Rows from block 13 of the image encoder, named by matrix and row number. Rows with one number belong to one neuron. Each number is 128 + 24 x the weight over its row's rms, rounded and kept within 0 to 255. All counts start at 0. After the name is the row's rms in percent of the matrix's.
# gate: MLP gate (encoder.blocks.13.mlp.gate.weight, 576x192), inputs 96-191
# fc1: MLP up (encoder.blocks.13.mlp.fc1.weight, 576x192), inputs 96-191
# fc2: MLP down (encoder.blocks.13.mlp.fc2.weight, 192x576, transposed), outputs 96-191
gate.148 094 [150 141 138 132 157 120 106 136 108 171 164 115  99 118 112 124 168 139 112 100 118 112 147  90 123 121 147 100 127 116 146 143 125 140 118 149 113 123 110 140 132 106  97 103 150 152 100 156 106 145 152 123 116 136 132  86 130 136 143 176 142 139 144 140  93 151 123 111 159  93 141  97 146 143 148 111 164 109  79  92 106 143 146 134 102 118 126 129 157 143 156 162 112 172 148 127]
gate.149 086 [131 162 135 134 135 120 161 110 159 140 156 115 137 127 128  91 143 139 111 104 137 105 114 148 180  97 124 140 159 156 117 137 133 112 118 157 103 138  81 151 131 120 144 110 122  79 144 131 149 146 199  91 151 136 134  57 102 140 112 108  99 137 157 112 100  89  87 108 129 115 136  99 126 112 149 152 132 115 126 122 113 134 128 156 141 124 118 134  94  92  87 139 162 115 157 100]
gate.150 110 [114  84 103 107 113 126 117 128 135 159 115  90 128 167 118 154 144 102 107 169  91 162 154 116 148 160 115  73 147 148 161  95  82 136 139 170 113 115 128 146 137 149 179 120  92 116  67 137 143 124 182 126 173 139 129 160 135  97 103 102  80 113 134  77 118 134  89 123 143 135 129 121 143 125 132 125 126 115 151  86 142 143 124 133 105 145 132 124 114 128 140 117 118 145 130 145]
gate.151 106 [128 145 172 115 180 115 144 119 163 147 150 128 165 177  92 128 128 132 111 124 142 131 136 147 127 133 133 102 132 125 129  89 108 100  89 130 130 101 135 147 150 132 120 140 119 137 142 116 103 149 108 110 104 126  71 155 123 132 176  96 155 117 157 108 136 125 137  93  95 113  93 130  87 146 111  94 164 108 133 152 124 114 126 101 109 108 104 161 116 144 122 100 125  89 155 135]
gate.152 105 [137 157 129 131 124 151  89 115 114  85 108 156 142 135 119 156 113 141  92 120 132  90  96 108 101 164 115 141 137 142 111 151 157 123 102 128 118 146 161 159 129 166 143 135 146  95 147 144 142 123 172 142 123 143 172 158 122 162 101  92 138 102 165 108 133 111 172 120 129 144  85  90 154  99 133 134 118 141 103 129 107 161 169  98 141  91 121 138 112 133 112 177 108 121 135 142]
gate.153 106 [ 85 127 173 124 140 118 123 151 122 128 114 112 133 167 122 124 114 177 116 130 139  93  91 126 106 140 138 152 154 117 150 130 134 105  93 158  88 103 132 135 143 145 118 106 107 110 114 153 133 140  87 159  73 142 151  87 107 128 135 134 158 124 128 141 121 112 161 130 137 128 108 123 148 101 145 112 121 133  94 162 149 127 131 117 165 151 111 162 129 108 104 136 183 137 127 156]
gate.154 105 [114 105  95 124 122  85 138 102 100 147 155 140 122 138 134 136 163  70  83 169 130  81 101 111 161 153 141 139 122 135 159 145  92 127 183 116 171 149 145 109 135 107 123 107 110 127 130 122 114 151 108 122 132 111 135 141  82 114 138 123 127 143  98 136 111 158 123 135 144 140 111 154 166 136 131  84 176 128 111 127  93 136 135 133 142  91 181 110 139 110 140 147 140 143 168 136]
gate.155 115 [112 109  87 132 115 150 176 123 167 165 169 152 126 155 142 121 160 168 135 133 134 118 155 136  79 126 152 104  98 145  99 123 167  95 104 103 156 171 120 138 141 134 103 161 110 155 158 139 112  90  88 155 147 129 111 122 131 145 169 177 184 104 129 129 146 148 131 122 146 110 139 128 151 125 127 116  79  89 110 134 131 125 115 158 143 173 137 132 107 112 125 114 115 142 139 116]
gate.156 093 [141 188 125  91 152 105 114 150 119 154 160 114  91 144 140 107  65 162 170 121 124 135 122 109 117 173 106 118 120 134 112 159  89 130  91 134 149 156 100 136 147 135 136 172 114  91 147 119 152 144 167 117  59 139 150  98 160 137 148 163 123 139 119  92 148 108 113 156 108 150 119 100 120 152 137 144 159 179 121 104 126 158 120 115 121 178 114 123 141 141 155 158 106 122 125 128]
gate.157 104 [128 135 112 113 106 129 106 130 107 106 124 131 140 123 130 156 139 183 131 107 125 156 124 176  98 144  75 167 120 105 148 142 125 117  91  85 144 147 123 154 112 155 151 108  94 140 128  97 124 124 205 141 115 142 123 138 115 146 123  90 122 112 105 138 127 103 107 147 149 163 138 116  88 130 108  97 105 110 103 112 182 108 159 103 162 132 159 179 122  93 102  93 118 143 137  99]
gate.158 094 [111 162 117 113 119 156 134 148 100 163 162 126 106 141 151 121 122 152 122  93 134 157 136 138 134 118 139  96 113 118 110 131 138 162 129 129 146 173  84 165 159 129 110 118 107 129 128 137 137 120 107  82 138 166 139 170 163 144 134 152 121 145 146  92 140 135 116 136 138 162 116 179 150 134 125 147 146 149 138 108 130 152 146 140 132  93 105 155 140 125 128 154 140  94  85  87]
gate.159 091 [134 134 112 143 120 131 155 140 134 111 144 133 153 126 134 152 117 164 136  97 119 131 132 126  75 178 151 138 108 137 119 117 124 137  95 118 131 114 106 149  92 149 162 150 102 102 124 167 156 123 129 146 106 133 193 140 140 108 167 111 137 126 131 139  98 152 150 141 107 158 139 114 126 162 125 134 111 128 124 135 146 144 154  97 108 134 129 143 137 150 162  99 105 168 158 114]
gate.160 113 [133 177 146 144  85 127  80  97 122  89 110 127 100 129 155 107  98 125  94 115 103 146 111 145 116  95 144 142 131 109 120 118 105 119 117 105 147 104 118 125 152 126 140 139  89 104 120 130 146  98 171 131 135 142 158 144 171 121 183 136 112 133 118 137 104 121 149 137 166  99 135 145 149 128 148 128 131 153 110 147  94 119 117  96 129 127 155 118 124  87 119 120  97 128 114 100]
gate.161 088 [121 175 137 151 145 146 159 134 155 140 133 143 141 148 133 158 117 139 107 112 145 145 119 161  98 116 127  99 157 152 139  88 136 100 147 144 108 140  98 152 128 154 134 104 132 168 145 114 155 102  85 155 123 163 174 146  60 114 155  79 131 158 121 132 177 113 149 115 116  92 103 104 129 152 139 166  95 108 150 105 126 126 159 128 168 152 134 150 144 147 140 134 115 118 126 139]
gate.162 084 [ 99 149 152 171 121 129 142 132 125 113  97 120 118  81 143 156 150  94 164 111  93 106 107 118 166 158 171 110 142 122 136 104  75 108 118 153 136 128 109 139 134 164 117 138 164 118 168 159 122 125 134  94 124 158 115 171 115 133 102 130 135 159 103 105 127 189 168 129 127 162 123 120 122 103 132 141 113 124 135  88  77 133 119 100 146 105 142 135 166 179 155 124 107 139 169 131]
gate.163 090 [147 128 116 123 167 129 148 147 167 135 125 119 145 129 166 161 101 159 122 108 148 107 106 109  93 107 155 121 132  90 142 141 160  92 112  80 103 160 154 109 121 127 100 112  96 109 121 107 161 136 123  70  92 116 110 163  96 136 115 128 153 137 144 109 154 107  88 140 155 135 168 138 139 164 150 146 122 122 144 128 124 130 103  91 117 112 141  88  99 134  94 102 107 141 140 169]
gate.164 096 [144 130  94 120 156 113 111 122 114 150 126  91  92 116 108 127 132 195 102  92 150 136 130  97 163  99 114 117 118 111 152 131 115  94 152 162 119 105 102 115 134 121 105 164  90  97 140 180 111 144 159 106 133  95  98 137 129 118 133  93 132  89 139 109 132 125 167 157 146 114 128 128 105 148 132 117 134 160 172  80 145 159 144 170 157 146 118 110 116 101 101 106 147 126 160 143]
gate.165 112 [151  73 123 118 144 174 127 167 171  83 157  82 103 128 133 117 103 138 158 125 170 104 106 148 139  98 160 128 193 126 167 121 129 163 139 135 122 141 123 131 143 120 106  90 129 168 133 109 131 146 123 165 124 156 147 145 101 130 114  94  97 144 131 139 138 145 119 123 132 114 116 165 128 139  82 106 160 165 115 133 131 114 106 121 122 142 128 105 132 131 110 137 156 130 115 149]
gate.166 094 [114 176 141 123 129 143 139 144 143 114  92 159  75 113 128 157  96 138 120  98 168 125 131 160 141 115 130 122 150 107 141 173 121 134 125 106 157 153 170 108 113 119 130 131 112 101 170  88 110 187 111 127 157 149 157 111 157 115 166 117 148 156 152 139 153 125 170  88 151 124  71 114 152 123 111 105 154 137 109 189 162  91 112 150 114 101 172  96 116 146  80 136 127 127 144 166]
gate.167 086 [130 140 127 112 180 102  92  79 102  93 141 148 104 128  88 128 167 121 154 168 130 142  66 126 130 165 162 179 122 115 105  93 167 122 168 154 140  99 132 113 115  79 120 185 134  83 132 106 138 123 165  94 116 126 121 155 114 148 156 120 162 108 111 108 121 113 116 117 101 137 139 140 109 111 120 120 134 144 110 135 134 127 118 128 142 114 145 147 154 119 134 150 133 129 144 103]
gate.168 088 [126 147 115 159 148 128 112 132 123 119 165  96 134 116 114 135 133  84 141 158 118  75  77 120 116  86 104 131 154 120 136 182 173 116 150 126 111 137 179 122 103 116 116 105 175 155 159 146 150 109 113 155 131 128 174 173 113 139 155 117 149 113 101 157 146 142 136 140 148 148 168 111  97 197 154 119 122 150 128  93 138 158 118 102 148 106 161  89 132 150 110 152  95 142 152 124]
gate.169 110 [136 128  98 121 130 140 136 114  67 100 154 129 149 112 142 139 150 145 122 102 136 129 173 150 115 118 115 116 164 112 149  95 107 122 130 146 120 151 101 166 125 107 107 149 128 105 113 145 118 100 114  57 117 162 117 100 136  99  95 168 145 106 108 129 145 149 135 163 132 114 128 126 123 120 121 152 176  76 143  79 112  94 120 147 103 109 102 139 142 120 123 137 186 117 136 141]
gate.170 110 [116 143 121 147  83 115 130 117 116 131  94  77 124  95 118 135  94 142 172 140  86  98 126  96  98 156 120 121 175 143 128  91 172 125 133  84  83 114 142 153 150 166  87 127 149 111 147 129 123 175 157 116 144 140 128 147 134 132  90 130 108 170 150 176 166 136 118 146 114 139 142 101 155 117  99 156 179  93 157 171 116 128 178 108 133 129 139 137 153 129 146 149 157 128 138 122]
gate.171 112 [130 149  84  84 126 105 142 119 125 149 150 119 154 126 153 120 124 147 123 116 149 123  95 106 123 133 139 100 144  91 130 165 167 151 131 138 150 100 128 129 100 129 143 127 130 179  82 134 125 142  86 168 107  90 148 151 141 135  99  64 114 110 112 162 132 121 145 116 113  88 149  89 116 115  90  64 151 120 129 144 143 123 103 126 132 141 113 165 160 112 123 112 178 164 114 154]
fc1.148 088 [125 128 139 161 144 140  89 151  99  92 133  91 172 143 127 158 168 114 121 140 132 152 136 141 113 115 115 134 122 106  73 125  94 144 101 115 163 128 112 154 140 117 130 161 118 130 160 109  82  81  99 172 124 147  98 178  96 129 111 109  92 155 164 129 131 154 124 103 164 125 113 111 127 147 101 155 123 141  90 111 171 137 156 160 135 153 108 146 181 174 134 140  84 143 102 116]
fc1.149 093 [115 169 159 158 125 135 153 116 130 151 191 120 141 128  96 110 120 156 152 158 145 116 126 159 120 136 177 122 146 104 102  69 169 145 135 155 110 157  81 119 137  58 113 154 136 114 128 155 103  88 158 147 155 127 136  87 133  86 155 155 138 165 159 172 150 104 130 106 102 168 162 101 153 146 100  94 135 117 111 106 133 144 142  99 139 123 127 117 137 149 135 126 102 160 134 121]
fc1.150 113 [123 138 144 103  91 121 128 155 128 101 119  77 142 105 153 156 106 131 146 164 129 115 109 159 120 120 112 149 133 143 110 105 137  84 109 115 132 147 169 121 112 131 149 166 121  92 113 129 146  88 161 119 155 143 116 113  75  93 135 108 138 172 104  83 137 145 148  88 146 117 135 140 156 172 114 115 107 117 115  99 131 125 144 148 134 103 118 156 121 103 109 126 133 102 155 143]
fc1.151 102 [109 138 137  89  95 144 154 155 108 120 105 162 147 124 124 170 132 141 124 168  83 130 123 148 111 124 126 172 144 141 137 112 173 116 103 153 106 115 129 112 119 116 112 104 121 144  88 152 120  76 153 114 137 133 115 117 133 135 134 112 132 145 123 113 108 128 129 136 147 138 121 118 140 141 107 132 101 153 142 149 127 141 113 147 116  91  94 155 111  89 127 120 110 136 112 137]
fc1.152 107 [138 132 135 131 116 149 136 171 117 140 119 114 161  91 118 110 151 112 112 142 143 108 151 124  86 137  85 132 131 125 128  75 154 141 102 121 108  77 127 133 139 123 134  92 109 120 116 113 123 140 151 134 171  79 132 125 150 133 134 151  97 105 132 124 119 103 134 143 100 155 166 137 187 112 167 165  78 142 141 139 140 152 175 133 159 137 155 147 179  94 134 144 143 106 126 146]
fc1.153 101 [ 98 164 138 118 135  85 102 136 144 144 118 118 117 131  91  98 116 158 166 131 128 123 109 138 113 117 132 169 132  89 101 185 134 101 119 168 121 114 154  88 121 133 136 113  88 159  93 151  91 128 118 130 144 164  92  69 146 114 137 128 107 133 142 122 168 146 158 115 126 108 107 162 148 146 123 115 142 132 135 165 159 154 146 120 121  95 164 134 140 138 137 125 112 115 173  91]
fc1.154 104 [110 136  95 124 146 119  95 129 128 123 147 109 146 109 127 105 166 124 115 165 136 105 126 127 155  94 121 131 109 146  96 115 139 164 130 153 133 173 152 134 115  95 120 115  89 135 133  96 178 148 131 128 155 135 171 148  77 162 131 135 154 116 140 102  98 138 133 138 163 159 121 120 102 139 112  97 118  77 129  97 170 171 112 141 113 138 143 135 152 142 136 132  91 125 153 171]
fc1.155 116 [119 121 139 150 147 104 117 156  80 160 104 154  89 113 101 154 121 138 118  98  94 142 156 141 137 111 166 131 111  84 112 127 102 138 156 154 121  97 109 101 133 121 109 114 142  98 153 133 162 151 151 140 103 121 118 102 121 122 159 142 143 143 102 121  92  97 140 117  99 145  81 140 131 151  95 152 130 159 130 153 128 122 129 125 116 107 144 139 122 136 134 127 113 107 112 157]
fc1.156 091 [131 110 165 143 119 120  95 115 137 146  99 132  93 146 127 120 108 107  96 162 143 106 128 136 134 152 158 143 127 116 135 133 149 155  90  97 155 106 135 112 107 112  63  70 127 115 111 136 124 140 144 153 130 120 114 161 137 117 127 118 144  99 128 167 120 123 123  85 174 152 134 105 149 115 146  88 177  88 131 123 140 132 109 128 148 177 148 122 139 167 127 148 108 111 104 146]
fc1.157 096 [149 190 123 154 151 124 177 162 114 209 127 154 135 126  90 121  79 160 146  94 181 133 113 135  93 130 138 105 122  97 159 136 150 107 108 126 140 129 166  98 145 140 129 126 136 115  85 137 186 107 114 132 109 151 118 118 100 123 120 105 110 154 140  82 141 148 141 113 137 140 146 155 123 167  98 106 143 119 121 137 140  89 147 105 127 121 143 144 139 121  94 158 100 142 136 124]
fc1.158 095 [127 121 114  98  97 104  98 151 115 157 152 145 157 166 124 122 118 120 138 174 104 119 115 121 152 137 115 174 147 114 111 122 120 145 155 104 127 116 138 101 117 151 128 174  90 177 153 124 134 179 153 110 148 103 133 134 106 120 106 149 150 148 105 193 138 130  97  97  91 129 139 129 130 110 114 146 151  83 119 121 111 133 101  80 160 171 140 134 124 128  96 141 174 152 139 155]
fc1.159 093 [163  99 167 167 172 129 123  70 111 104 145 101 124  99 133  89 140  97 149 117 101 116 144 119 119 121 138 121 173 165 146 107 103 143 116  95 129 155 172 157 116 107  90 119 134 111 155 101 127 146 158 171 113 140 115 137 123 136 125 112 128 116 140 138 119 100 139 122 143  90 104 103  69 101 122 100 117 153 107 152 150 104 129 162 121 101 150 104 128 123 134 128 138  95 109 121]
fc1.160 108 [102 171  98 165 119  98 151 157 139 133 173 131 142  86  77 132 118 132 136 159 148 148  84 134 140 116 135 138 133 112 113 103  99 115 126 105 112 148 127 162 146 123  81 144 161 109 153 158 110 171 152 112 106 133  99 151 179 118 158 126  64 122 144 121 110 156 130 138 158 121 105 138 125 100 115 104 130 139 126 152  94 114 138 133 130 166 161 128 108 141 110 101 127 130 114 123]
fc1.161 095 [164 136 161 121  83 116  79 169  89 131 110 128 106  90 107 114 145 131 142 158 143 112 122  82 154 130 135 177 112 150 114 162 133 124 154 126 157 131 154 105  90 142 124 187 145 125 167 135 108  93 141 151 150 121 123 155  99 105  98 118 123 156 117 124 137  97 126 115 142 168 143 154 113 140 139 130 161 130 128 115 112 143 137 105 126 111 136 108 104 149 149  78 107 111 100 122]
fc1.162 083 [144  70 123 117  96 129 161 136 125 122 124 153 138 107 124 156 142 164 124 140 113 140 129  98 106 134 102 113 130 136 152 135 142 102 163 124 154 116 133 140 137 105 146 138 158 117 117 129 136 149 137 110 165 128 143 164 121  74 126 111 117 188 143 135  79 171 155 147 146 117 175 146 144 131 138 131 111 159 142 120 167 131 117 149 145 126 116 109 100 115 101 106 134 103 153 130]
fc1.163 091 [132 156 138 110 107 146 118  95 114  90 165 140 117 138 112 147  87 130  83 146 134 127 134 159 107  96 168  90  95  84 109 141 155 113 139 133 114 102 108  76  96 145 148 142  99 146 150  70 149 122 115 104 122 138 161  97 128 138 137  97 113 102 145 131 165 111 152 134  83  99  96 149 155  93 139 101  91 128 103 170 135 142 177 132 143 134 135 120 119 127 182 106 152 109 144 160]
fc1.164 094 [129 116 137 170 142 127 145  94 134  92 156 138 172 144 102 136 134 143 111 151 113 128  97 110 108 175 152 125 147 123 136 133 109 107 154 102 146 125 128 183 122 133 123 121  88  77 110 134  86 147 104 119  88 110 145 116 167 134 146 116 149 118 154 106 101 110 150 144 105 116 138 136 104 112 137 104 122 140 118 142  93 117 161 162 126 115 133 111 134 160 124 123 138 152 152 143]
fc1.165 102 [114 130 124 129 118 150 133 134 159 134 126 119 124 110 125 111 164 145 161 143 133  90  91 155 102 146 124 139 126 144 156 129 138 135  84 117 113 130 118 176 148 128 145 123 131 171 121 103 153 142 140 128 133 127 168 118 137 115  97 121  75 148 169 154 133 129 131 150 117 133 121 155 126  96 141 101 149 129  89 130 154 148 103 107 109 153 133 135 138  90  81 121 136 126 102 116]
fc1.166 103 [120 147 138 161 109  97 107 134 166 145 130 118 151 174 128 131 187 134 118 135  95 125 155 144  96  83  99 125 120 126 144 181 151 102 137 104 111  97 123 140 121 126 112 162 176 129 138 102 148 133 116 140  74 110 121 161 142 132 166 143 141 118  72 113 164 157 102 157 158 124 123 150 104  97 105 136 106  91 121 158 118 120 125 118 125 111  81 141 165 139  76 130 132 136 134 124]
fc1.167 089 [ 83 105 118 144 106 134 104  92 107 130 145 138 144 126 156 106 121  86 155 124 167 142 167 117 142 140  94 142 147 156 126 149 176 119 141 152 127 109 105 112 106 150 144 105 183 100  91 130 103 170  80 118 120 151 130 112 127 125 128 127 105 150 134 112 102 131 118 132 112  99  92 126 113 129 132 139 135 132 140  78 127 160  67 108  97 128 130 120 129 115 137 155 123 176 155 122]
fc1.168 092 [133 134 142 110  63 122 122 139 118 120 128 141 150  99 120 139 105 120 105 148 136 174 122 142 136 178 145 156 116 121 122 144  78 101 140 167 103 163 122 119 132 125 147  96  91 149 124 136 107 126 127  99 139 173 177 117 140 115 102 161 131 158 127 123 109 107  99 108 159 136 121 153 188  98 101 107 143 166 122 156 124 113 150 154 137 161 101 126 133 127 105 154 153 148 187 184]
fc1.169 102 [158 140 121 160 147 169  77 140 144  76 142 102 131 109 141 160 149 144 130 155 139 108 159 184 131 134  90 183 134 163 141 121 120 146 101 140 154 178 103 167 123 156 111 151 111 136 138 116 129 159  99  93 139 133 137 169 132 124 159 126 148  94 119 153 109 110 104 140 137 123 135 124 104  96 117 171 115 130 157 111 154 104 112 123 102 121  94 134 189 130 126 126 141 136 101 122]
fc1.170 098 [141 164 125 131 140 122 107 134 167 111 134 141 133 130 119 101 109 100  93 128 136 120 170 178 161 110 117 144  98 157 129 142 114 157 162 122 154 136  89 144 120 118  99 108 155 120 132 102 106  85  93 152 149 116 126 118 141 122 139 116 181 109 105  81 119 117 154 142 166  96 154 166 116 109 170  87 120 120 153 140 163 106 124 114 141 133  75 150 146 140 127 172 112 105 100 106]
fc1.171 113 [110 119 113 115 154 131 100  96 155  88 118  89 162 119 147  98 109 114 126 141 116 128  83 130  89 127 107 129  99 106 120 102 134 131 100 139 137 133 129 127 115 127 101 137  94 175 120 109 148  96 106 121 127 143 157 148 137 153 158  77 135 156 106 147 153  95 103 134 124  61 143 126  78 130 139  99 127 106  98 205 144  89  78 155 136 145  75 136 122 107 131 138 141 138 140 151]
fc2.148 081 [154 144 146 160 114  94 118 111 112 176  97 143 164 111 107 145 151 137 170 122 129 123 100 153  66 142 147 114 124 127 114 109  94 163 105 166 150 137 155 118 169 144 126 121  99 154 119 120 107 147 152  81 137 112 138  71 148 152 166 150 127 150 170 176 119 110 146 112 157 130 106  93 163 100 147  95 110 134 130 125 126 112 173 107 122 144 112 151 143 108 116  76 119 135 107 131]
fc2.149 078 [153 106 134 113  81 125 142 145  97 117 104 119 124 128 152 106 139 128 102 120 131 143  92 146 154 156 173 145 137 140 147 144 101 167 107 109 150 145 129 140 157 110 113 143 140 152 131 155 143  99 150 113 151 145  93  94 176  87 186 133 152 131 158 135 156 107 160 106 110 133 135 128 171 106 120 175 137 133 108 156 133 113 103 119 113 126 138 111  71 147 115 131 130 126 134 150]
fc2.150 111 [146 120 109 128 144 162 161 145 179 104 104 128 115 118  93 107 139 130 163 125 169 168 134 132 125 103 158 149  94 110 133 152 131 121 125 175 172 118 139 114  97 123 146 132 148 138 126 102 160 129 113 159 122 150 100 128 126 115 127 149  98 139  82 110 141  83 116 137 127 137  77 126 161 127 166 129 176 156 177 145 141 136 124 135 152 142  86 119 117 134 115  80 172 150 115 131]
fc2.151 094 [152 133 128  78 163 119 117 143 127 134 134  95 119 142 183 102 153  99 127 121 167 157  91 101 142 110 127 111 141 147  96  97 116 105 128  97 131 156 128 141 133 108 166 105 156  87  87  82 116 141 111 113 101 115 129 108  94 123 109 120  84 133 115 122 143 162  96 100 129  98 140 138 126 173 103 115  94 116 132 119 118 179 131 133 121 110 157 103 135 125 137 130 128 123  81 109]
fc2.152 093 [102 117  98  98 123 153 156 101 125 170  87 127 130 111 130 133 112  88 157  98 130 143 105 138 130 108 169  99 112 159 113 119 138 151 117 139 143 128 178  98  97 146 116 179 104  87 123 138 137 103 129 124 145 108 106 117 142  84 100  94 142 166 117 105 168 113 162 115 115 151 131  89 148 170 118 156 152 102 155 138 135 103 145  98 101  84 133 123 136 126 130 136 118 142 101 142]
fc2.153 110 [103 116 133 143  70 133 131 127 134 105 117 144 137  70 173 134 153 117 134 125 162 126 116 128 131 160 126 117 100 142 153 110 113 134  80  73  92 145  80 128 101 111 157 134 122 116 149 124 160 144 128  95 126 128 149 117 138 109  84 115 100 133 168 161 141 134 121 151 113 120 116 119 137  98 134 148 104 141 141 160 131 148 110 147 167 114 138 127 177 111 130 132  91 104 160 109]
fc2.154 113 [119 150 130 123 139 169 128 132 112 149 126 135 162  88 178 147 117 164 114 157 140 130  96 148  82 141 125 137 117 145 136 142 134 141 172 159 112 127 123  95 156 171 111 123 177 126 162 165 142 144 126 127 152 132 112 112 145 125 139 115 136  88 177 154 159  78 132 124 164 102  59 122 117 124 117 167 154 124 146 147 111  92 149 135 118 155 150 115 104 148  90 163 106 128 146 150]
fc2.155 123 [148 129 114 124 174 146 145 102 150 150  97 107 123 124  95 114 155 154 104 152 142 138 175 152 135 159 132 141 126 136 125 153 194 138 156 149 157  91 115 122 120 186 146 137 111  93 142 112 117 145  86 132 101 140 131 155 100 130  76  82 117 148 101  97 122 170 119 139 121 120 156  95 142 150 113 139 129  99 106 121 112 122 122 142 117 118 126 130 126 128 120  97 111 191 174  86]
fc2.156 101 [128 137 110 176 137 137  98 112 102  95 126 133 139 155 155 116 101 131 112 141 113 128 118 108 114 103  95 124 167 135 134 112 146  99 115 157 120 151 141  96 153 169 139 140 126 151 112 129 108 128 157 150 113  97 128 148 126 118 102  94 157 161  92 166 117 124 167 158  98 152 150  97 131 108 114 104 109 156 106 119  92 173 116 145 119 104 144 158 118 105 143 112  98 148 122 146]
fc2.157 090 [154 122 115 113  73 128 124  99  88 100 104 148 134 133 171 132 125 153 110 112 126 125 136 131 100 124  78 162  92 122 158 104 117 120 124 100 157 147 154 163 127 170 178 128 147 106 120 161 125 144 109 139 165 117 123 130 169 116 113 174 108 167 145  94 137  96 136  98 142 103 121 177 138  76 115 149 172 158 126 139 129  96 126 134 132 129 129 161 176 163 123  99 122 124 140 135]
fc2.158 093 [129 127 134 128 152 126  82 120 118 120 132  95 125 141 148 129 148 154 106 129 159 136 111  81 133 174 121 130  86 135 174  78 147 131  97  81 173 167  97 190 146 115 146 113 148  91 122 120 161 116 136 126 103 144 118 111 105 121  96 139 100 135 140 107 149 133 109 155 117 111  95 185 147 117 123 105 128 129 105 133 142 141 155 133 136 119 138 139 128 139 146  84 118 102 141  66]
fc2.159 099 [152 120 183 140 138 147 191 159 110 120 155 139  99  88 183 111 113 166 136 130 113 111 102 131 122 116 114 108 138 167 127 143  94 144 157 165 146 125 171 138 112 102 132 107 126 112 101  93  60 143 144 125 113 146 131  96 121 148 148 163 155 134 126 141 132 120 172 169  78 107 109 103 121 161 159 136 167 157 135 131  75 144 126 105 103 129 123 115 158 152 153  92 138 131 113 174]
fc2.160 103 [154 143 119 144 138 162 111  87 104 129 111 140 134 146 169  91  70 116 148 135 129 124 154  93 108 181 160 157 148 134 104 173 165 113 117 114 131 126 107 145 121 129 125 168 147  67 131  93 140 103  95 172  92  92 129 146 108 137 103 144 122 136 114 115 146 130 170 142 121 189 108 118 147 104 114 128 134 149 147 112  99 169 133  88 112 111 143 125 126 154 142 104 146 130 161 128]
fc2.161 090 [109 114 133 152 128 131  75 148 138 148 141 175 137  98 119 115 148 131  97 171 107 109 102 138 103 157 139 130 111 143 152 125  99 150 148 134 134 138 118 135 155 132 128 144 170 134 169 138 130 118  75  78 164 152 135  59 152 124 100 168 128 114  84 140 162 140 172 112 145 130  97 137 132 161  88 136 122 149 137 117 168 169 156 116 112 110  96 133  99 139 138 127 110 126 113 125]
fc2.162 090 [140 115 115 128  93 143  97 122 124 138 113 148  94 105 110 103  73 169 149 137 106 117 124  80 113 154 101 126 164 155 140 137 105  95 144  96 110 136 138 105 118 115 110 181 108 119 112  93 118  97 100 102 140 115  67 119 123 110  95 133 158 143 119 144  99 100 132 126 175 123 131 159  85 105 136  98 140 135 107 160 174 121  87 142 109 153 105 130  57 117 134 129 114  92  95 144]
fc2.163 093 [108  95 162 148  89 127 110 100 140 150 150 119 166 112 136  75 153 134  82 101 105 102 135 153 108 147 126 139 107 127 102 146 123 132 146 165 145 108  69  76 174 138 146 140 148 117 138 145 115 121 180 170 142 121 168 161 156 105 142 146 130 124 106 113 155 143 143 125 135 147 106 126 100  88 157 135 101 149 124  99 124 110 115 127 151 166 157 166  96 184 123 169 171 161 140 105]
fc2.164 092 [113 109 137 116 137 113 104 158  88 159 111 119 106 139 110 134  98 194  95 158 140 113 186 163 178 101 162 123 110 134 145 100 142  96 116  94 112 131 138 154 114 125 154 111 145 120 143 146 113 135 115 179 153 117 160 107  81  86 138 157 103 118 149 101 129 141  81 157 151 121 167  85  93 143 151 100 109 135 109 132 155 127 166 158 132 145 135  97 134 142 132 148 113 121 144 127]
fc2.165 119 [115 139 168 147 139 125 171 135 116 103 132 149 102 104 147 134 174 156 102  92 110 102 111 129 137 126 108  84 163 179 153 136 146 122  75 144 148 107 141  75 159  99 142 182 114 148 108 155  93 160 114 116 149 110 104 104 179 169 106 174 156 112 136 137 111 140 116 155 136 144 144 168 113 141 131 137 114  81 154 129 137 108 138 132 101 130 139 138  96 136 131 140 120 117 118  88]
fc2.166 092 [131 135 121 149 136 141 151 128 130  93 162 141 111 120 151 164  96 122  80  98 157 115 129 107 147  99 110 146 119 100 151  81 178 132 119 154  98 132  94  97 169 102 141 165 145 141 116 160 132 104 104  94 144 126 103 106  95 158 115 184 162  99 131 171 132 177 112 109 157 114  63 139  97 138 121  97 109 141 140 133 169 130 124 123 126 122  79 119 159  77 143 120 124 140 120 131]
fc2.167 085 [104 135 138 172 152 119  85 107 150  67 128 167 125 172 145  85 135  99 112  99  98 124 103 141 166 128 141 161 110 155 151 169 111 144 105 124 137 137  94 126  91 167  96 139 156  87 121  88 150 124  99  89 120 100 136  94 123 158 140 106 157 179 148 107  91 120 146 138 135 151 129 135 114 165 171 113 131 151 106 128 167 172 133 131 154 112 122 123 149 129 110 113  93 102 151 116]
fc2.168 090 [ 96 120 150 124 129 129 102 176 101  94 149  89 186 124 111 111 126 121 115 125 131 146 151 160 181 119  90 112 153 123  76 166 111 140 146 103 122 133 156 152 143 148 110 100 103 147 110 139 137 175 166 132 109 100 144  97 158  84  93 144 125 152 143 100  89 120 112 140  90  99  99 145 131 159  98 127 130 121 119 163 135  85 144 104 176 110 103 167  87 122 144 124 104 130 124 102]
fc2.169 105 [130 121 121 151 130 137 104 121 114 183 139 146 109 151  91 174 137 169 162  94 164 143 134 134 123 119 149 115  90 128 161 112 158 110 110 120 114 140 106 110 170  93 110  96 162 147 111 143  92  70 164 147 118 124  82  79 117  98 118 122 109 122 156 145 108 140 133 125  94 104 121 124 153 116 102  78 115 150 110 145 155 123 109 126 134 128 171 125 147 160 141 125 163 168 151  98]
fc2.170 107 [ 96 115 106 149 123 124 139 126 143 109 156  80 170 115 119 171 161 119 135 170 181 138 102 139 106 129 135 143  74  70 168 103 159 117 113 121 148 172 161 159 138 111 116 128 151 119 143 109 167 142 141 117 166 142 115 112 137 135 108 150 121 143 109 144 109 128 123 126 115 114 148 177 126 151 153 130 139 135 146  86 112 148  94 142 114 124 164 140 195 125 119 142 122 115 169 122]
fc2.171 117 [113 138 154 167 121 152 139 155 123  58  76 152 159 148 129 142 139 121 147 132  93 129 105 137 116 101 136  80 137 114 136  76 115  69 140 131 149  97 134 101 130 113 148 146 125 109 167 154  95 167 175 147 125 147  91 131 146 116 109 124  98 131 102 108  77 135 114 111 107 143 138 141 151  96 164 145 107 150 128 100 119 156 122 135  84  96 139 136 148 134 137 143  99 117 135 103]